config.yaml
model: "image classifier"
dataset: "stained colorectal tissue patches (NCT-CRC-HE-100K)"
train_examples: 90422
image_size: 64
crop_scale_min: 0.5
horizontal_flip: true
translate: 0.12
rotation_deg: 5
color_jitter: 0.1
targets: ["tissue"]
num_classes: 9
arch: "xception"
norm: "batchnorm"
hidden_act: "relu"
drop_path: 0.05
depths: [4, 4, 4]
kernel_size: 3
stem: "single"
widths: [160, 240, 352]
loss: "cross_entropy"
init: "torch_default"
residual_init: "zero_last"
optimizer: "soap"
beta2: 0.95
learning_rate: 0.0033
beta1: 0.95
shampoo_beta: 0.95
eps: 1e-08
precondition_frequency: 50
max_precond_dim: 1024
merge_dims: true
one_sided: false
adamw_lr_other_params: 0.0015
max_grad_norm: 3.0
adaptive_grad_clip: 0.1
max_steps: 22400
batch_size: 256
epochs: 63.4
lr_schedule: "step"
warmup_steps: 440
weight_decay: 0.04
adamw_weight_decay_other_params: 0
Rows from block 2 of a small image classifier, named by matrix and row number. Rows with one number belong to one channel. Each number is 128 + 32 x the weight over its row's rms, rounded and kept within 0 to 255. All counts start at 0. After the name is the row's rms in percent of the matrix's.
Before each channel's rows are labels from the 100 images, of 14848, where the channel reaches its highest value: "strongest on" is what is common among them. Only what is clearly more common there than usual is listed. The data: stained colorectal tissue patches (NCT-CRC-HE-100K). In brackets: how many of the 100, against the usual share in percent.
# convs1: first pointwise conv (model.blocks.2.convs.1.weight, 160x160x1x1), inputs 0-159
# convs3: second pointwise conv (model.blocks.2.convs.3.weight, 160x160x1x1, transposed), outputs 0-159

strongest on: tissue: tumour epithelium (45 vs 14.9)
convs1.85 098 [157 110 148 174 181 101 192 177 112 126 128 124 121 133  69 101 121 113  96 106 140 126 206 128 135 163 157 156 150 156  58 137 169 163 193 139 141  73 151 164 114 180 186  77 114 125 132 133 153 173 176 172 145 146  97 121 113 113 115  90 153 183 133 121 169 164 147 126 130  72 167  75  97 123 163  72  88 131 108 117 116 103 204 119 114 127 140 106 124 173 160 205 162 101 151 147 120 147 107 172 112 109 138 106 120 129  90  90 125 164  41 157  90 113 146 141  86 106 126 132 136 191  88  70 127  80 182 154 134 102 129 155 155 107 120 130 116 141 169  90 166 177 148 120 163 180 102 128 153 110 160 152 118 125 116 138 112 143 149 116]
convs3.85 097 [ 99 102 149 153 121 184 137 139 146 102 121 120 168 134  92 116 134 145  94 165  74  66 108 180 157 120 150 111 178 141  91 106 130  86 124 143 117 111 136 129 106 141 172 149 109  79 135 134 132 159 158 163 114 114 163 142 179 110  82 128  88 132 148  77  94 129  93  94 156  99 175 167 182 135 140 138 159  47 111 136 112 132 138 140 184 114 129 167 126 132 128  70 135 117 185 136 164 114 138 120 143 125 154 161  94  95 155 190  85 148 147 118 124 120 163  87  98 114 190  76 125  96  48  70 117 130  77 171 133 177 167 130 166 213 118 116  33 178  87 170 102 111 148 180  99 136  97 134 165 129  92 165 130 147 112 148 154 111 105 143]

strongest on: tissue: normal colon mucosa (32 vs 8.6); tissue: adipose tissue (26 vs 10.3)
convs1.110 100 [106 122 114 116 106  85 137 113 117 146  57 147 148 154 154 103 147 143 180 105 108 149 126 160 212 184 141 146  95 134  87 137  95  99 179  73 146  94 134 136 175 149 118 146 161  71 154 145 125 146 171  75 116 121 126  50 104 144  81 126 144 117 172  72 134 113 133 110 133 106 168  97 122 140 119  90 150 141  84 152 171 142 111 122 159  75 145  92 113  75 154  83 109  80 133 127  81 121 124 172 108 143 141 133 126 120 105 132 137 158 111  67 197 138 144 163  73 152 116 148 129 181 161 180 118 177 147 114 137 163  93  96 172  68  98 149 142 104  47 117 132 173 158 129  75  99  95 156 184  69 131 138 132 115 133 110 171 108  65 114]
convs3.110 107 [164 138 101  79 118 192 109 115 125 116  75 135 116 120 134 121 137  76 139 161 187 133 100 157 113 103 143 112 109 187 143 123 136 120 146 148  90  69 109 160  41 139 123 134 179 164 113 119 153 142  71 154 164 108  94  56 146 128 134 110  92 124 152 120 117 160 158  66 111 102  51 111 138 172 110 117 148 168 124  74 157  95 168 101 168 120 139 182  79  93 127 155 115 166 158 135 129 154  85 140 177  70  87 168 153 113 131 113  84 128 117 129 131 142 119 132 107 167 151 141 102 160 139 199 134  92 100 153 107 143  96 122 155  76 119 114 105 108 157 143  59 106 113 166  58 106 168 113 151 154  77 143 112 120 104 146 107 111 150 231]

strongest on: tissue: lymphocytes (71 vs 11.3)
convs1.29 099 [110 105 139 113  71 147 129 109 150 158 159 160 184 135 126 113 116  83 176  88 146 164 131 149 126 134 141 156 109 145  90  91 104  93 160 125 130  88  67 111 100 132  93  56 134  86 154 134 109  73 124 106 155 136 126 104 167  71 148 110 155 143 132 137  97 114 156 141 173 153 148 158  67 162 171 141 154 174 132 148  82 152 212 163 137 154  80 195 126 142  81 140  72 131 125  74  90 112 193  64 113 157 114 126 165 149  62 135 141 126 161 107 102  97  98 151 134  96 175 124 148 140 162 150 138 151 141 122 172 207 176 157 140 117  67 171 113  85 134 133  85  87 121 126 168 116 123 153  98 128 177 117 125 148 132 160  75 159 120 188]
convs3.29 091 [144 113 159 109 167 151 106 151 138  99  57 101  57 121 232 143 149 149 126 142 110 140  98 123 137 110 151 118 127 138  78 197 147 145  82 131 126 188 164  96 159 173  91 110 152 140 100 153 109  97 149 162 168 149 135 104 125 172 107 102 149 136  96 148 175 108 163 137 160 181 149 102  89  85  72  87 138 139 116 105 168 117 194 126 144 113 129 175 106 183 122 198 152 192  80 123 158 115 150 191  81 114 109 114 136 135  62 114 109  93  96 153 168 157 169  96 117 144 146 109 157 126 132 130 103 123 105 156 145 122 187  91  77 136 176  65 159  79 120 134 141  93 133 154 107 151 150 137  78 104 120 134 106 172 136 135 114 143  72  93]

strongest on: tissue: adipose tissue (44 vs 10.3)
convs1.43 100 [ 72 119 157 175 103 129 143 145 146 189 102 137  60  99 124 111  99 100 121 145 144 134 119 141 117 140 146 170 143 133  88 102  66  88 137  97 120 136 116 122 127 151 182 101  48 123 128 132 179 177 175 125 143  90 111  84 133 118 144 153 105  83 136 111 126 123 140 162 131 114 107  66 146 117 137 155 102 118 116 186 123 182 119 121 138  93  87 128 131 150 149 161 146  75 110 115  75 114 114 152 113 155 110 128 142 148  98 128  73 175  45 107 133  81 112 187 152 125  52 119 116 146  87 198 141 101  98 101 185 132 149 113 117 139 108  81 127 118  81 126  86  73  93 149 111 209  87 115 137  35 166  76 143  98 139 108  91 117 109 164]
convs3.43 113 [148 114 130 112 202 173 117 144  92 232  91 164 168 186 121 126 135 135 121 129  83 140 177 113 115 169 153 107 152 117 172 176 168 158 184 116 106  96 149 164 101 102 157 154 102  64 110 152 106  82 183  84 142 163 106 119 110 128 152  97 207 140 143 144 183 149 130  59  91  98 117  83 153 107  86  95 143 137 185  76 129  82 111 174 141 203 137 171  87 145 141 140 109 105 137 112 179 125 104 171 101 118 115 140 128 137 114 148 122  97 134 144 116 126 113 120 126 105 135 101 149 161 155 112 129  63 102 122 168 108 111 117 153 110 145 129 108 124 162 134 141 134 120 143 113 143  53 197 144 143  92 153 100  84  81  87 143  74 173 123]

strongest on: tissue: lymphocytes (54 vs 11.3)
convs1.91 108 [144 102 109 192 127 131 107 128 159 133 106 121  96 110 128 220 152 119 179 139 108 118 123 200 147 124 125 111 140 174 130 131 111  59  61 114 152 142 152 122 164 122 117 122 129 140 138 141  90  96 139 153 143 110 111 153 122 126  87 141 121 135 122  93 127 109  96 143 108 146 155 134 131 164 212 164 150 128 173 127 168 185 144 234 155 117  83 105  91 120 136 135 204 133 139 125 168  79 157 122  95 136 149 160  89 122  99 142 116 114 161 136 130 127 123 134  43 222 124 148  73 126  92 115  64  51 145 136  99  98 110 110 128 159 136 162 137 133 102 144  97  47 117  96  77  92  56 130  99 124 125 103 141 129  92 114 152 125 136  97]
convs3.91 097 [110 175 149  95 187  60 126 123  94 110 126 101 171 182  80  90  95 138  83 137 164 129 123 140  85 120 125 170 110 117 154 111 148 103 179 124 118 141 139  56 130 109  68 100 177 194  99 104 105 150 137 175  99 145 178 164  93  56 123 157 150 181 126 162 107 131  95 176 156 101  89 116 119 198 155 189 143 105 132  71 157 106 111 128 138 121 179 171  96 135  79 115 118 123 150 103 107 139 142 138  90 140 134 125 149  86 160  95 123 156  77 108 106 140  66 112  99 164 128  48 135 158 107 124  84  98 122  91  79 131 126 116 119 167 151 143 131 108 148 188  79  75 127 112 155 104 133 144 140 123 148 134  75  84 175 160  96 113 114 166]

strongest on: tissue: lymphocytes (40 vs 11.3)
convs1.2 099 [111 138  56 112  72 122 139 110 124 109  96  55 118 151 161 178 119  95  87  99  94 144 130 158 163 101 133 168 159 103 131 131  93 101 104 166 141 108 132 140 100 123 137 128 165 174 123 137 156 173 197  93  87 103  88  99 155 116 124 160 144 121 147 159 111 122 141 140 122 134 150 169  81 145 167 144 137 178 116 135 106 169 134 168 169 136 188 174 126 101 122 175 165 228 102 143 124 170 104 154 156 222 133 129  70 111 101 101  99 158 141 132 132 130 165 209  93  88 133 105  76 119 164 112 114  61  93 106 141 189 115 147  83 131 125 132 136 153 183  78 153 118 151 131 124 130  88 208 128 147 112  91 101 112 130 157 100 129 157 144]
convs3.2 107 [ 81  77 211 166 138 141 129 190 111 118 156  80 150 150 116  99  94 175  79 177  95 129 143 172 141 157  69 138 178 110 188 128 121 154  76 170 168 128 133 160 145 104 177 124  68  76 150 101 146 104 167 129 113 140  46  90  94 116 160 142 114 113 136 145 100  86  89 143 102 121 135 122 138 130 197 114 141 121  74 106 149 183 116 159 161 141 106 167  81 126 136  74 143 165 107 179 154  86 144  92 137 189 164 127 136 110 128  81 118 126 128 146 178 118 166 104 103 132 131 103 128 153 123 135 100 119  69 147 135 149 144 116 131 167 159 168 138 164 116 116 125 164  89 187 150 133 133  89 152 169  61 168 114 105  65  95 155 126  94 130]

strongest on: tissue: debris (28 vs 11.1)
convs1.139 104 [104 111 177 159 127 158 120 125 114 129 164 207 135  98  88 150 170 151 150 124  81 150 119 118 147 102 116 117  60  78 109 183 104 135  89 122 111  99 195 142 104 148 146 122 180 167 142 101 156 149 123 124 153  74 114 138 154 144 140 100 112 171 156 120 110 154 101 149 135 133 144 125 104 151 176 129  92 127 122 130  96 174  79 180 117 109 125 121 129 134 194 143 160 162 114 170  77 160  85 187 120 104 195 138 164 122 114 152 127 112  29  84 124  52 123 123 130  77 103 117 143 135 134 170 147 108  93 133 141 151 141 140  66 132 124 144 127  21  76 185  81 175  75 147 175  69 133 126 137 129 128 165 151 141 137  99 105 151 123 120]
convs3.139 113 [ 52 101 146  73  95 178 140 150 116 154 110 113 134  91 131 132  93 151 132 131 108 195  70 110 127 133 111 147  96 135 135 105 137  52 128 115 132  97 195 135 136  87 135  74 119 140 146  73 123 125 137 175 143 137 128 140 137  75  88 192 137 131 126 163 145  82 133  91 183 131 113  77 170 148 111 107 146 122 115 128 140 105 230 131 136 171 137 157 140 125 123 128  63 125 143 141 146  80 156 205 170 112 136 161 154 126 115 162  99 171 122 123  91 108 180 118 126 109 143 116 108 122  97 210   9 105 120 149 111 162  98 110 210 128 182 126 122 118 172  78 117 104 117 154 136  91 169 115 132 156 137 126 144 114 159 111 130 137 143 134]

strongest on: tissue: lymphocytes (54 vs 11.3)
convs1.33 104 [134 128 139 122  88 145 106 129 139 155 155 142 131 143 112 119 192 130 110 169 122 121  97 220 127 171 121 141 169  90  87 196 117 181 125  87 202 128 129 167 112 109 119 129 206 145  81 131 142 125 169 152  98 158 160 105 130 154 139 106 132  90 140 141 193 163 109 125 125 141 108 163 114 161 151 108 124 122  56 167 143 171  88 155 155 159  97 144 103 114 144 128 221 127 176 124 188 109 112  90 165 109  91  84 114 142 123 127 144 204 173  99  94 151  98 126  97 151 101 103 133 142 159  97 135  68 159  91  98  94 193 191 124 163 125  80  67 107  95  81 160 117 141 101 151 173 120 123 149  98 102 105 150 138 113  96 164 106 111 115]
convs3.33 101 [138 148 130 138 176 172  80 146 132  85 127  77  89 170 121  90 143 180 158 161 226 120  84 177 109 126 133 162 130 174  98 110 144 153  85 124 136  84 131 120 118  93 153 155 126 103 167 150 119  63  80 150 118 102 122 140 153 166  70 125 164 118 129 136 106 129 136 115  59 112 135 162 123 150 155 113 116 136 186 140 141  75 108 137 153  91 122  77 156  66 190 116 143 112 136 112 147 154 136 110 146 126 116 167 165 119 127 120 138  80 101 128  84 135 155 108 163 116 112  86 163 118  76 118 172 124 153 147 128 136 146 118  94 100 117 255 169 110 118 126  92 105 171 132  87 133 153 164 183 194 103  97 103 161 183 114  80 116 132  85]

strongest on: tissue: lymphocytes (46 vs 11.3)
convs1.134 094 [168 142 166 145 154  92 125  63 150  99 116  96 108 134  40 136 132 146 108  88 144 101 212 154 140 138 147 119 221 114 116 115 151 146  66 110 163 115 159  30 145  77 159 127 125 146 114 161 102 126 121  86 129 127 132 140 198 138 162 159 129 163 169 138 136 129  95 159  82 105 155 102  94  99 113 107 115 136 184 156 124 110  73 133 114  99 158  79 125 106 150  85 112 126 153 129 103 125 153 137  71  49 136  86 166 150 122 117 134 147 162 156 170 180 128 114 117 121 143 157 163  98 150 102  84 157  59 140 104 113 157  89 129 132 168 140 105 120 131 141  91 106 103 121  80 180 116 118 133 153 113 128 156  64  72 131 113 146 190  82]
convs3.134 094 [145 114 124 136 139  54 116 174 100 158 152 141 167 115  99 102 155 206 163 159 107 133 155 136 107  75 116 163 128 125 125 129  57  71 179  93 120 130  89  71 123  83 104 165 155 141 117 137 156  99 100 100 143 153 160 121  59 121 118 144 190 129 141  81 186  91  90 153  93 130 150 129 168 125 118 163 144 165 136 146  94  97 100 157 135  91  67 168 200 173 198  98 143 122 119 123 145  93 134  84 138 157 109 108 165 116 147 141 158 105 100 174 117  75 149 167 142 118 129 110 146 138 112 114 143 102 123 105 127 110  99 185 111 130  85 102 102  95 182 147 189 152 226 112 127 140 159 101 186 110 134 154 112  97 177 115 102 106 161  97]

strongest on: tissue: lymphocytes (59 vs 11.3)
convs1.133 085 [198 124 154 133  75  63 140 131 108 175 124 152 133 161 111 151 172 141 106 169 141 126 119 116 155 135 116 128 135  88  96 149 102 120  96 103 147 136 201 129 154 100 133 116 186 102 167 138 118 141 140 122 177 150 145 150 139 130 160 159 127 148 109 164 145 135 147  73 134 141 145 117  90  99 123 150 151 129 184 124 124  99 163  97  93 110 152  81 117 128 116 196 110 184 187 121  86 140 110 117 120  94  84 122 144 154 109 126  64  97 172 134 131  97 113 162  94 116 131 164 156 127 169 162  73  80  84 154 175 200 140 156 159 117 111 144  83 105 126 133  56  83 138  15  77 142  68  71 155 169 182 105 117 114 176 105 161 155 130 132]
convs3.133 107 [141 146 165  78 141 127 177 169  83 137  98 136 109  96 143  76 114  95 121 136 134  95 155 210  29 164 163 204 159 107 124 101 150 147  60 124 193 121 140 181 134 121 204 143 130 118 137 153 148 115 109 137 118 136  93  78 131 113 154  95 123 143 109  87 115 114 122 135 158 191 205 157  96 143  88 188  88 222 180  95  65 102 148 127 127 183  81 129 125 178 143 107 137 132 137 136 143 120 140 103 109 167 137  90 164 178  97 141 171  78 163 150 133 127  86 108 129 100 142 140 147 109 137 177 114 124  59 121 118 157 125 128  74 113 144 116 155 142 126 124 152 140 135 135 129 101 111 135 167 158 104 144 149 121 114 142 157 111 115  77]

strongest on: tissue: debris (33 vs 11.1)
convs1.156 111 [139 160 140 162 106 108 111 124 117 132 168 109 159 168 121  99 154 150  22 151 109 110 132 164 132 130 111 122 170  96 128 146 167 113  79 157 152 118 173 131 109 126 116 145 129 148 113  69 115 190 164 131 252 133  88 172 124 203 128  88 138 142 149 132 153 124 162  94 129  98 121 150 134 118 152 150 165 192 133 109 150 245 143 102 133 146  96 134 106 147 118 161 132 134 115 122 120 180 230 104 164 131  93 179  84  90 129  85 103 141 156 184 100 140 121 128 116 133 134 145 170 117 108  61 115 159 145 130 121 116 141 172 136 106 143 170 132  77 144 124 104 171 129 123 130 113 178 133 116  77 127 117 140 122  55 139 126 155 143 117]
convs3.156 090 [116 138 135 142 132  94 145 141 125 135 139  93 156  84 131 123 104 143  95 140 132 110 172 144 123 133  81 146 105  49  72 122 111  96 131  65 149 165 132  95 140 152 123 152 181 112 226 156 133 171  68 108 215 146 156 101 162 179 121 140 123 103 117 148  91 157 143 120  87 135 137 145  94 113 113 174 147  88 141  91 158 117 117 114 146 120  94 150  74 146 161 110 116  96  77 171 130 149 123  94 148  82 124 115 155  65  80  84 126 117 108 200  85  74 103 168 155 134 147  91  75 106 151 108 159 142  95 105  94 133 130 157  55 162 154 141 138 137 154  82 100  89 121 118 173 100 180 164 147 144 129 194 185 183 149 131 114  93 130  93]

strongest on: tissue: cancer-associated stroma (40 vs 10.8)
convs1.30 094 [156 108 156 140 100 129 129  98 197 105  89 148  88  95 130 119 136 107 164 150 132 147 137 151  55 133 121 151  37 140  81 125 105 133 138 118 111 161 135  90  96  98 116 174 168 192 150 149 106 109 105 181 163 135 157 142  97 150 125 123 146 117 177 128 151 124  79 125 153 110 141  62 163 108 102 121 114 148 144 154 168 115 129 175 163  88 128 144 192 149 169 112 132 110 152 143 110  98 133 120 106 146 141 206 149 142 116 157 111 123 158 116  86 147  78 104 154 131 153 135 162  96 127 122 156 174 173 122 125 251 172 125 125  97  59 112 115 121 196 177  61 138 123  96 181 103 152 163 132 170  78 102 140 126  70 113 153 116  95 162]
convs3.30 105 [ 85 117 137 172  95 127 143 109  58 120  99 179 127 106  80  79 160 128 113  20 113 155 116 136 144  77 117 165 113  98  80 151 147  52  96 104 140 101 113  94 147  90 148 143 180 145 153 129 116 157 116 148 116 164 137 132 173  96  91 153 178 119  63 106 154  98 135 124 113 152 176 155 155  78 134 104 153  76 116 144 113 137 126 130  93 162 100 186 121 146  82 101 196 137 123 132 115 117 128  89  84  97  96  95  85 132 116  62 161 110 161 172  69 126 125 150 179 143 109 114 188 111 160 132  88 127 117  81 120 189  70 176 115 104 114 114 125 179 175 135 125 121 161 123 135 110 166 132 160 144  53 143 145 112 113 149 129  99 163 122]

strongest on: tissue: debris (35 vs 11.1)
convs1.25 104 [132 182 158 120 136 132 128  71 129 206  63  79  94 154 138 107  89  97  84 122 136 121 119 150 103  84 111 117 142  52  99 101 182  75 155  94 186  99  96 154 137 132 124 109 124 141 159 157 149  69 118 144 108 106 132 123 100 123  87 173  46 100 167 170 106  97 152 115  87 145 142 104 146 164 102 113 174 104 155 166 136 121 123 130 137  94 124 169 161 135 168 104 135 162 143 110  97 158 158 129 158 164 134 132 130 130  95 129 146 134 199 135 162 166 158 137  75 109 102 120 128  95 147 202  80 136  88 191 115 140 138 137 157 144 122 112 146 163 144 125 138 158  87  96 186 206 111 182  93  79 120 183 152 105 180 128 121 134 121 194]
convs3.25 097 [155 189 148 115 117 143 153 150 108 117 137 155 172 103 148 141 172 121 174 143  62 175  69 159 130 129 129  89 172 160 118 138 144 122 109 113 135 154  85 162 124 150 153 109 142 151 136 107 162 143 124 109 141  89 179  78 151 172  90 127 166  66 173 132 128  99 182 136 140 118  49 130 127 109 134 139  97 145 143 120  71 206 209 238 208 159 136 143 144  93 159 100 129 122 102  45 112  95 170 101 136 108 106  91 134 119 128 161 139 143  92 107 125 106 108 120 148 145 107 156  90 179 115  74 125  92 151 123 165 118 135 135  84  63 115 179  61 115 110 147  82 118  97 152 138 124 121 152  97 128 118 158 138 144 112 121 115 138 113 174]

strongest on: tissue: smooth muscle (46 vs 13.4); tissue: lymphocytes (43 vs 11.3)
convs1.6 101 [139 102 171 164  82 143 150  89 161  89 100 147 141 169  83 136  48  44 158 103 104 143 153 138  52 123 110  58 202  86 160  92 114 111 131 148 161 136 143 147  84 170  99 157 151 171 144 124 201 128 159 139  96  60 101 117  94 131 157  87 105 186 115 133 133 124  78 102 158 107 131  68 175 164 121 100 112 195  85 103 105 119 142 117 178 154 105 159 123 124 107 106 120 145  97  83 137 122 112  98 180 144 121  78 166 135 113 120 123 140 118 101 117  92 123 125  99 132  78 102 165 169  85 137  76 142 120 109 137 102  98  99 113 123 148 130 125 134 190 135 159 150 138 158 114  74 100 146 142 157 107 149 134 131  76 133 149 184 118 194]
convs3.6 093 [100 147 122 143 119 141 115 165 132 128  95 125  84 165 156 150 182 143 143 125 103 152 141 137 169 131  80  96 149  61 133  90 225 101 165 106 116  91 120 104 109 111 163 143 150 183 174 145 115 143 122 111 111 149 121  87 116 157 155 162 129 125 154 131 174 134 140 106  96 129 154 110 128 148  87 138 117 144 130  78 150  50  94 183  72 120 150 167 157 100 147 119 109 146 120 149 119 138 155 106 109 224 127 143 135 156 107 134 134 114 135 112 130 133 144 147 127 160 176 150 133 146 127 190 118 160 126 143  85 118 133 128 164  60  74 138  99 138 125  80 148  79 108 131  86  89  88 136   0  97 134 205 137 200 149 158 133 153  78  96]

strongest on: tissue: smooth muscle (32 vs 13.4)
convs1.53 096 [129 120 128  97  94 105 164 107 128 115 203 205 125 131 140 158  86 150 113 154 136 115 168 144 153 170 110  89 140  61  85 137 167 108  75 153 108  63 130 109 155 149 134 136  91 181 154 140 158 147 158 148 154 110 125 104 109 188 114 150 113 158 122 147 114 140 156 199 212 127 125 167 154 178  96 141 132 163  48 138 118  95 142 156 145 176  81 137 147 154  88 114 143 164 103 141 169 153 151 217  77 123 140 134  82 157  83 186 142 135 149 145 101 126 131  82 115 151 132 111 136 113 123 150 171 151 138 128  77  85 150  98 120  72 151 136 121  87 166  88 151 143  95 195 143 165  90 172 118  60  81 129 142 144 125  97 112 122 115 146]
convs3.53 094 [ 51 117 121 145 169  96 130 115 114 123  99  45 104  39 111 102 137 166 112 128 132 144  83  97 160 130 120 146 103 177 138 147  59 175  91 172 113  89 133 113  87 120 137 176 192 131 137 110 156 177  67 127 113 135 169 135  73 138 143 113  75 129 127 134  87  98 119  97 126 106  88 109 125 149 132 159 100 122 123 116 105 163 137 159 164 105 143 136 174 156  69 105 127 146 109 110 136  85  99  72 136 188  75 145 103 124  67 137 140  70 110 143 173 128 104 124 135 135  96 130 148 101 105 118 134  92 170 124 126 154  77  88 108 116 118  79 186 189 179 144  90 140  87 111  64 156 103 137 101 110 120 141  49 133 135 184  97 104 121 148]

strongest on: tissue: smooth muscle (32 vs 13.4)
convs1.24 091 [100  86 124 155 153 199  78  96 103 125 184 188  97  95 143  77 137 116 117 187 134 129 148 116 110 140 130  28 119 146  78 116 126  88 162  79 113 119 119 145 145 125 140 109 166 138 117 124 127  99 145  96 113  46 126 210 113 114 117 142 145  89 144  81 105 109 123 173  91 156 133  98 208 132 120 136 125 104 144 148 144 136  79 184 168 165  85 221 107 131 114 110 130  99  81 135  83 153 127 122 144 128 100 104 163 147  82 149  93  83 144  96 167 145 166 151 131 145 106 169 123 151 142 114 151 126 119 146 110  86  79 116 183 117 159  85 139 123 166 130 164 141 141 186 191 147  93 145 114  76 125 107 130  90  95  93  71 135 129 150]
convs3.24 097 [117 114 155 146  73 160 101  86  99 135 169 127 126 106  88  94 112 129 106  92 150 170 108 190 103 155  31  50 141 110 147 101 137  78 158 192  68 129 120 113 117 188 103 153 165 159 117 141 120 112 169  97 106 141 112 126 127 132  97 189 185 129 125 122 113 136 103 116  64 115 114 133 134 132 134 140  76 129  84 136 144 124 101 149 105  82  99  80  87 128 114 131 114  65 184 161 122  87 125 164 175 101 169 158 157 119  64 134 129 115 101 184 120  95 146 167 109 119 126  75  95 183 146 205 135 151  64 132 114 130 155 149  88 119 182 133 147 125 139 161 183 126 118 136 198 122  98 130  52 135 124 163 142 117 127 119 112 157 117 117]

strongest on: tissue: lymphocytes (29 vs 11.3)
convs1.64 095 [ 94 153 165 188 153 119  99 123 157  45 123 146 102  91 139 132  69 126  75 104 196 152 162 185 168 147  88 129 138  77 170 146 167  75 133 144 165  93 100  35 124 115 168 112 160 156 141 149 137 168 123 103 126 112 107  79 208 116 110 140 125 114 120 108 150 139 116  72 115  89  91 147 139 106 122  86 158 149 137 193 123 106  74 116 192 135  99 125 108 146 185  78 106 207 163 109 165 184 130 123 150  92 104 127 111 132 129 136 122 114 122 138 171  90 118 159  96 115  94 215 140 101 183 105 136 150 116 123 141 163 120 141 164 165 123  99  99 151 116 145  81 147 150 154 142 101 112 184 159 130 113 162 102 119 127 123 125  99 103 153]
convs3.64 100 [112 107 111 197 148 128 128 111 106 184 171 158 121 141 115 183 143 128 122 115  97 112 158  92  81 154  95 116  97 125 131  92 210 111  93 146 134 143 170 102  60 158 150 140  64 136  91 109 153 117 127  96 108  98 196 151 142 134  90 121 147  97 194  96 107 156 186 105 153  98 139 118 160 114 113 101 103 181  80 109  83 138 154 142 150  70 203 105  88 166 149 148 137 154 135  69  98  95 131 146 135 110 164 130 159 143 107  93 177 137 108 132 142 168  58 145 157 114 136 124 120 151 120 141 156 103 147 118 154 163 168 144 149 133 170 127 132 124 160 140 120 153  73 181  57 148 141 125 100 106 109 136 128 185  44 155  93 205  98 148]

strongest on: tissue: smooth muscle (47 vs 13.4)
convs1.141 104 [141 159 129 148 128 150 141 139 129  54 129 176 171 111 136  98 127 105 153  76 154 115  89 154 169 137 156 150  75 110 158 119 103 118 145 104 138  49 173 142 139 154 149 129 133 122 175  80  99 126 139 150 176  76 112 211 128 152 111 121 129 136 116 117 110 128 123 160 104 214 111  69 114 103  86 112  88 129 102  99 153  86 102 143 136 174 134 133 193 160  81 114 160 158 157 157 104 143 158 162 106 107  95 111 120 134 118 154  90 128 135 132 119 135 135 138 152 160 100 102 155 131 205 155  98 100 168 154 106  65  98 115 116  74 132 144 143 102 196 105 115 117 124 134 165 119  85  86 131 226 160 176 146 118  82 172 101 166 215 142]
convs3.141 110 [103 132 103 143 151 195 104 181 202  83 130 117 129 164  80 131 154 131 160 143 124 150 118 130 118 188 167 112 123  98 129 150 125 112 123 122 135 145 139 125 140 103 109 144 186  38 164 200 120  91 140 180  74 133 139 146 152 142  78 118 105  92 157 146  38  79  78 107 103 111 118 143  99 187 111 102  88 115 100  97 151 126 103 183 114 147 121  96  97 164 115 122 139 153  81 124 179 141 163 150 141 113  77 153 163 111 107 167 118 117 131 105  85 107 141 206 137 148 150 103 158 145  93 183 117 140 142 123 134 163 110 144 157 135  85  67 111 151 128 127 114  87 162  75 162 156 100 164 165 196  99 121 110 171  91  80 139 146 146  69]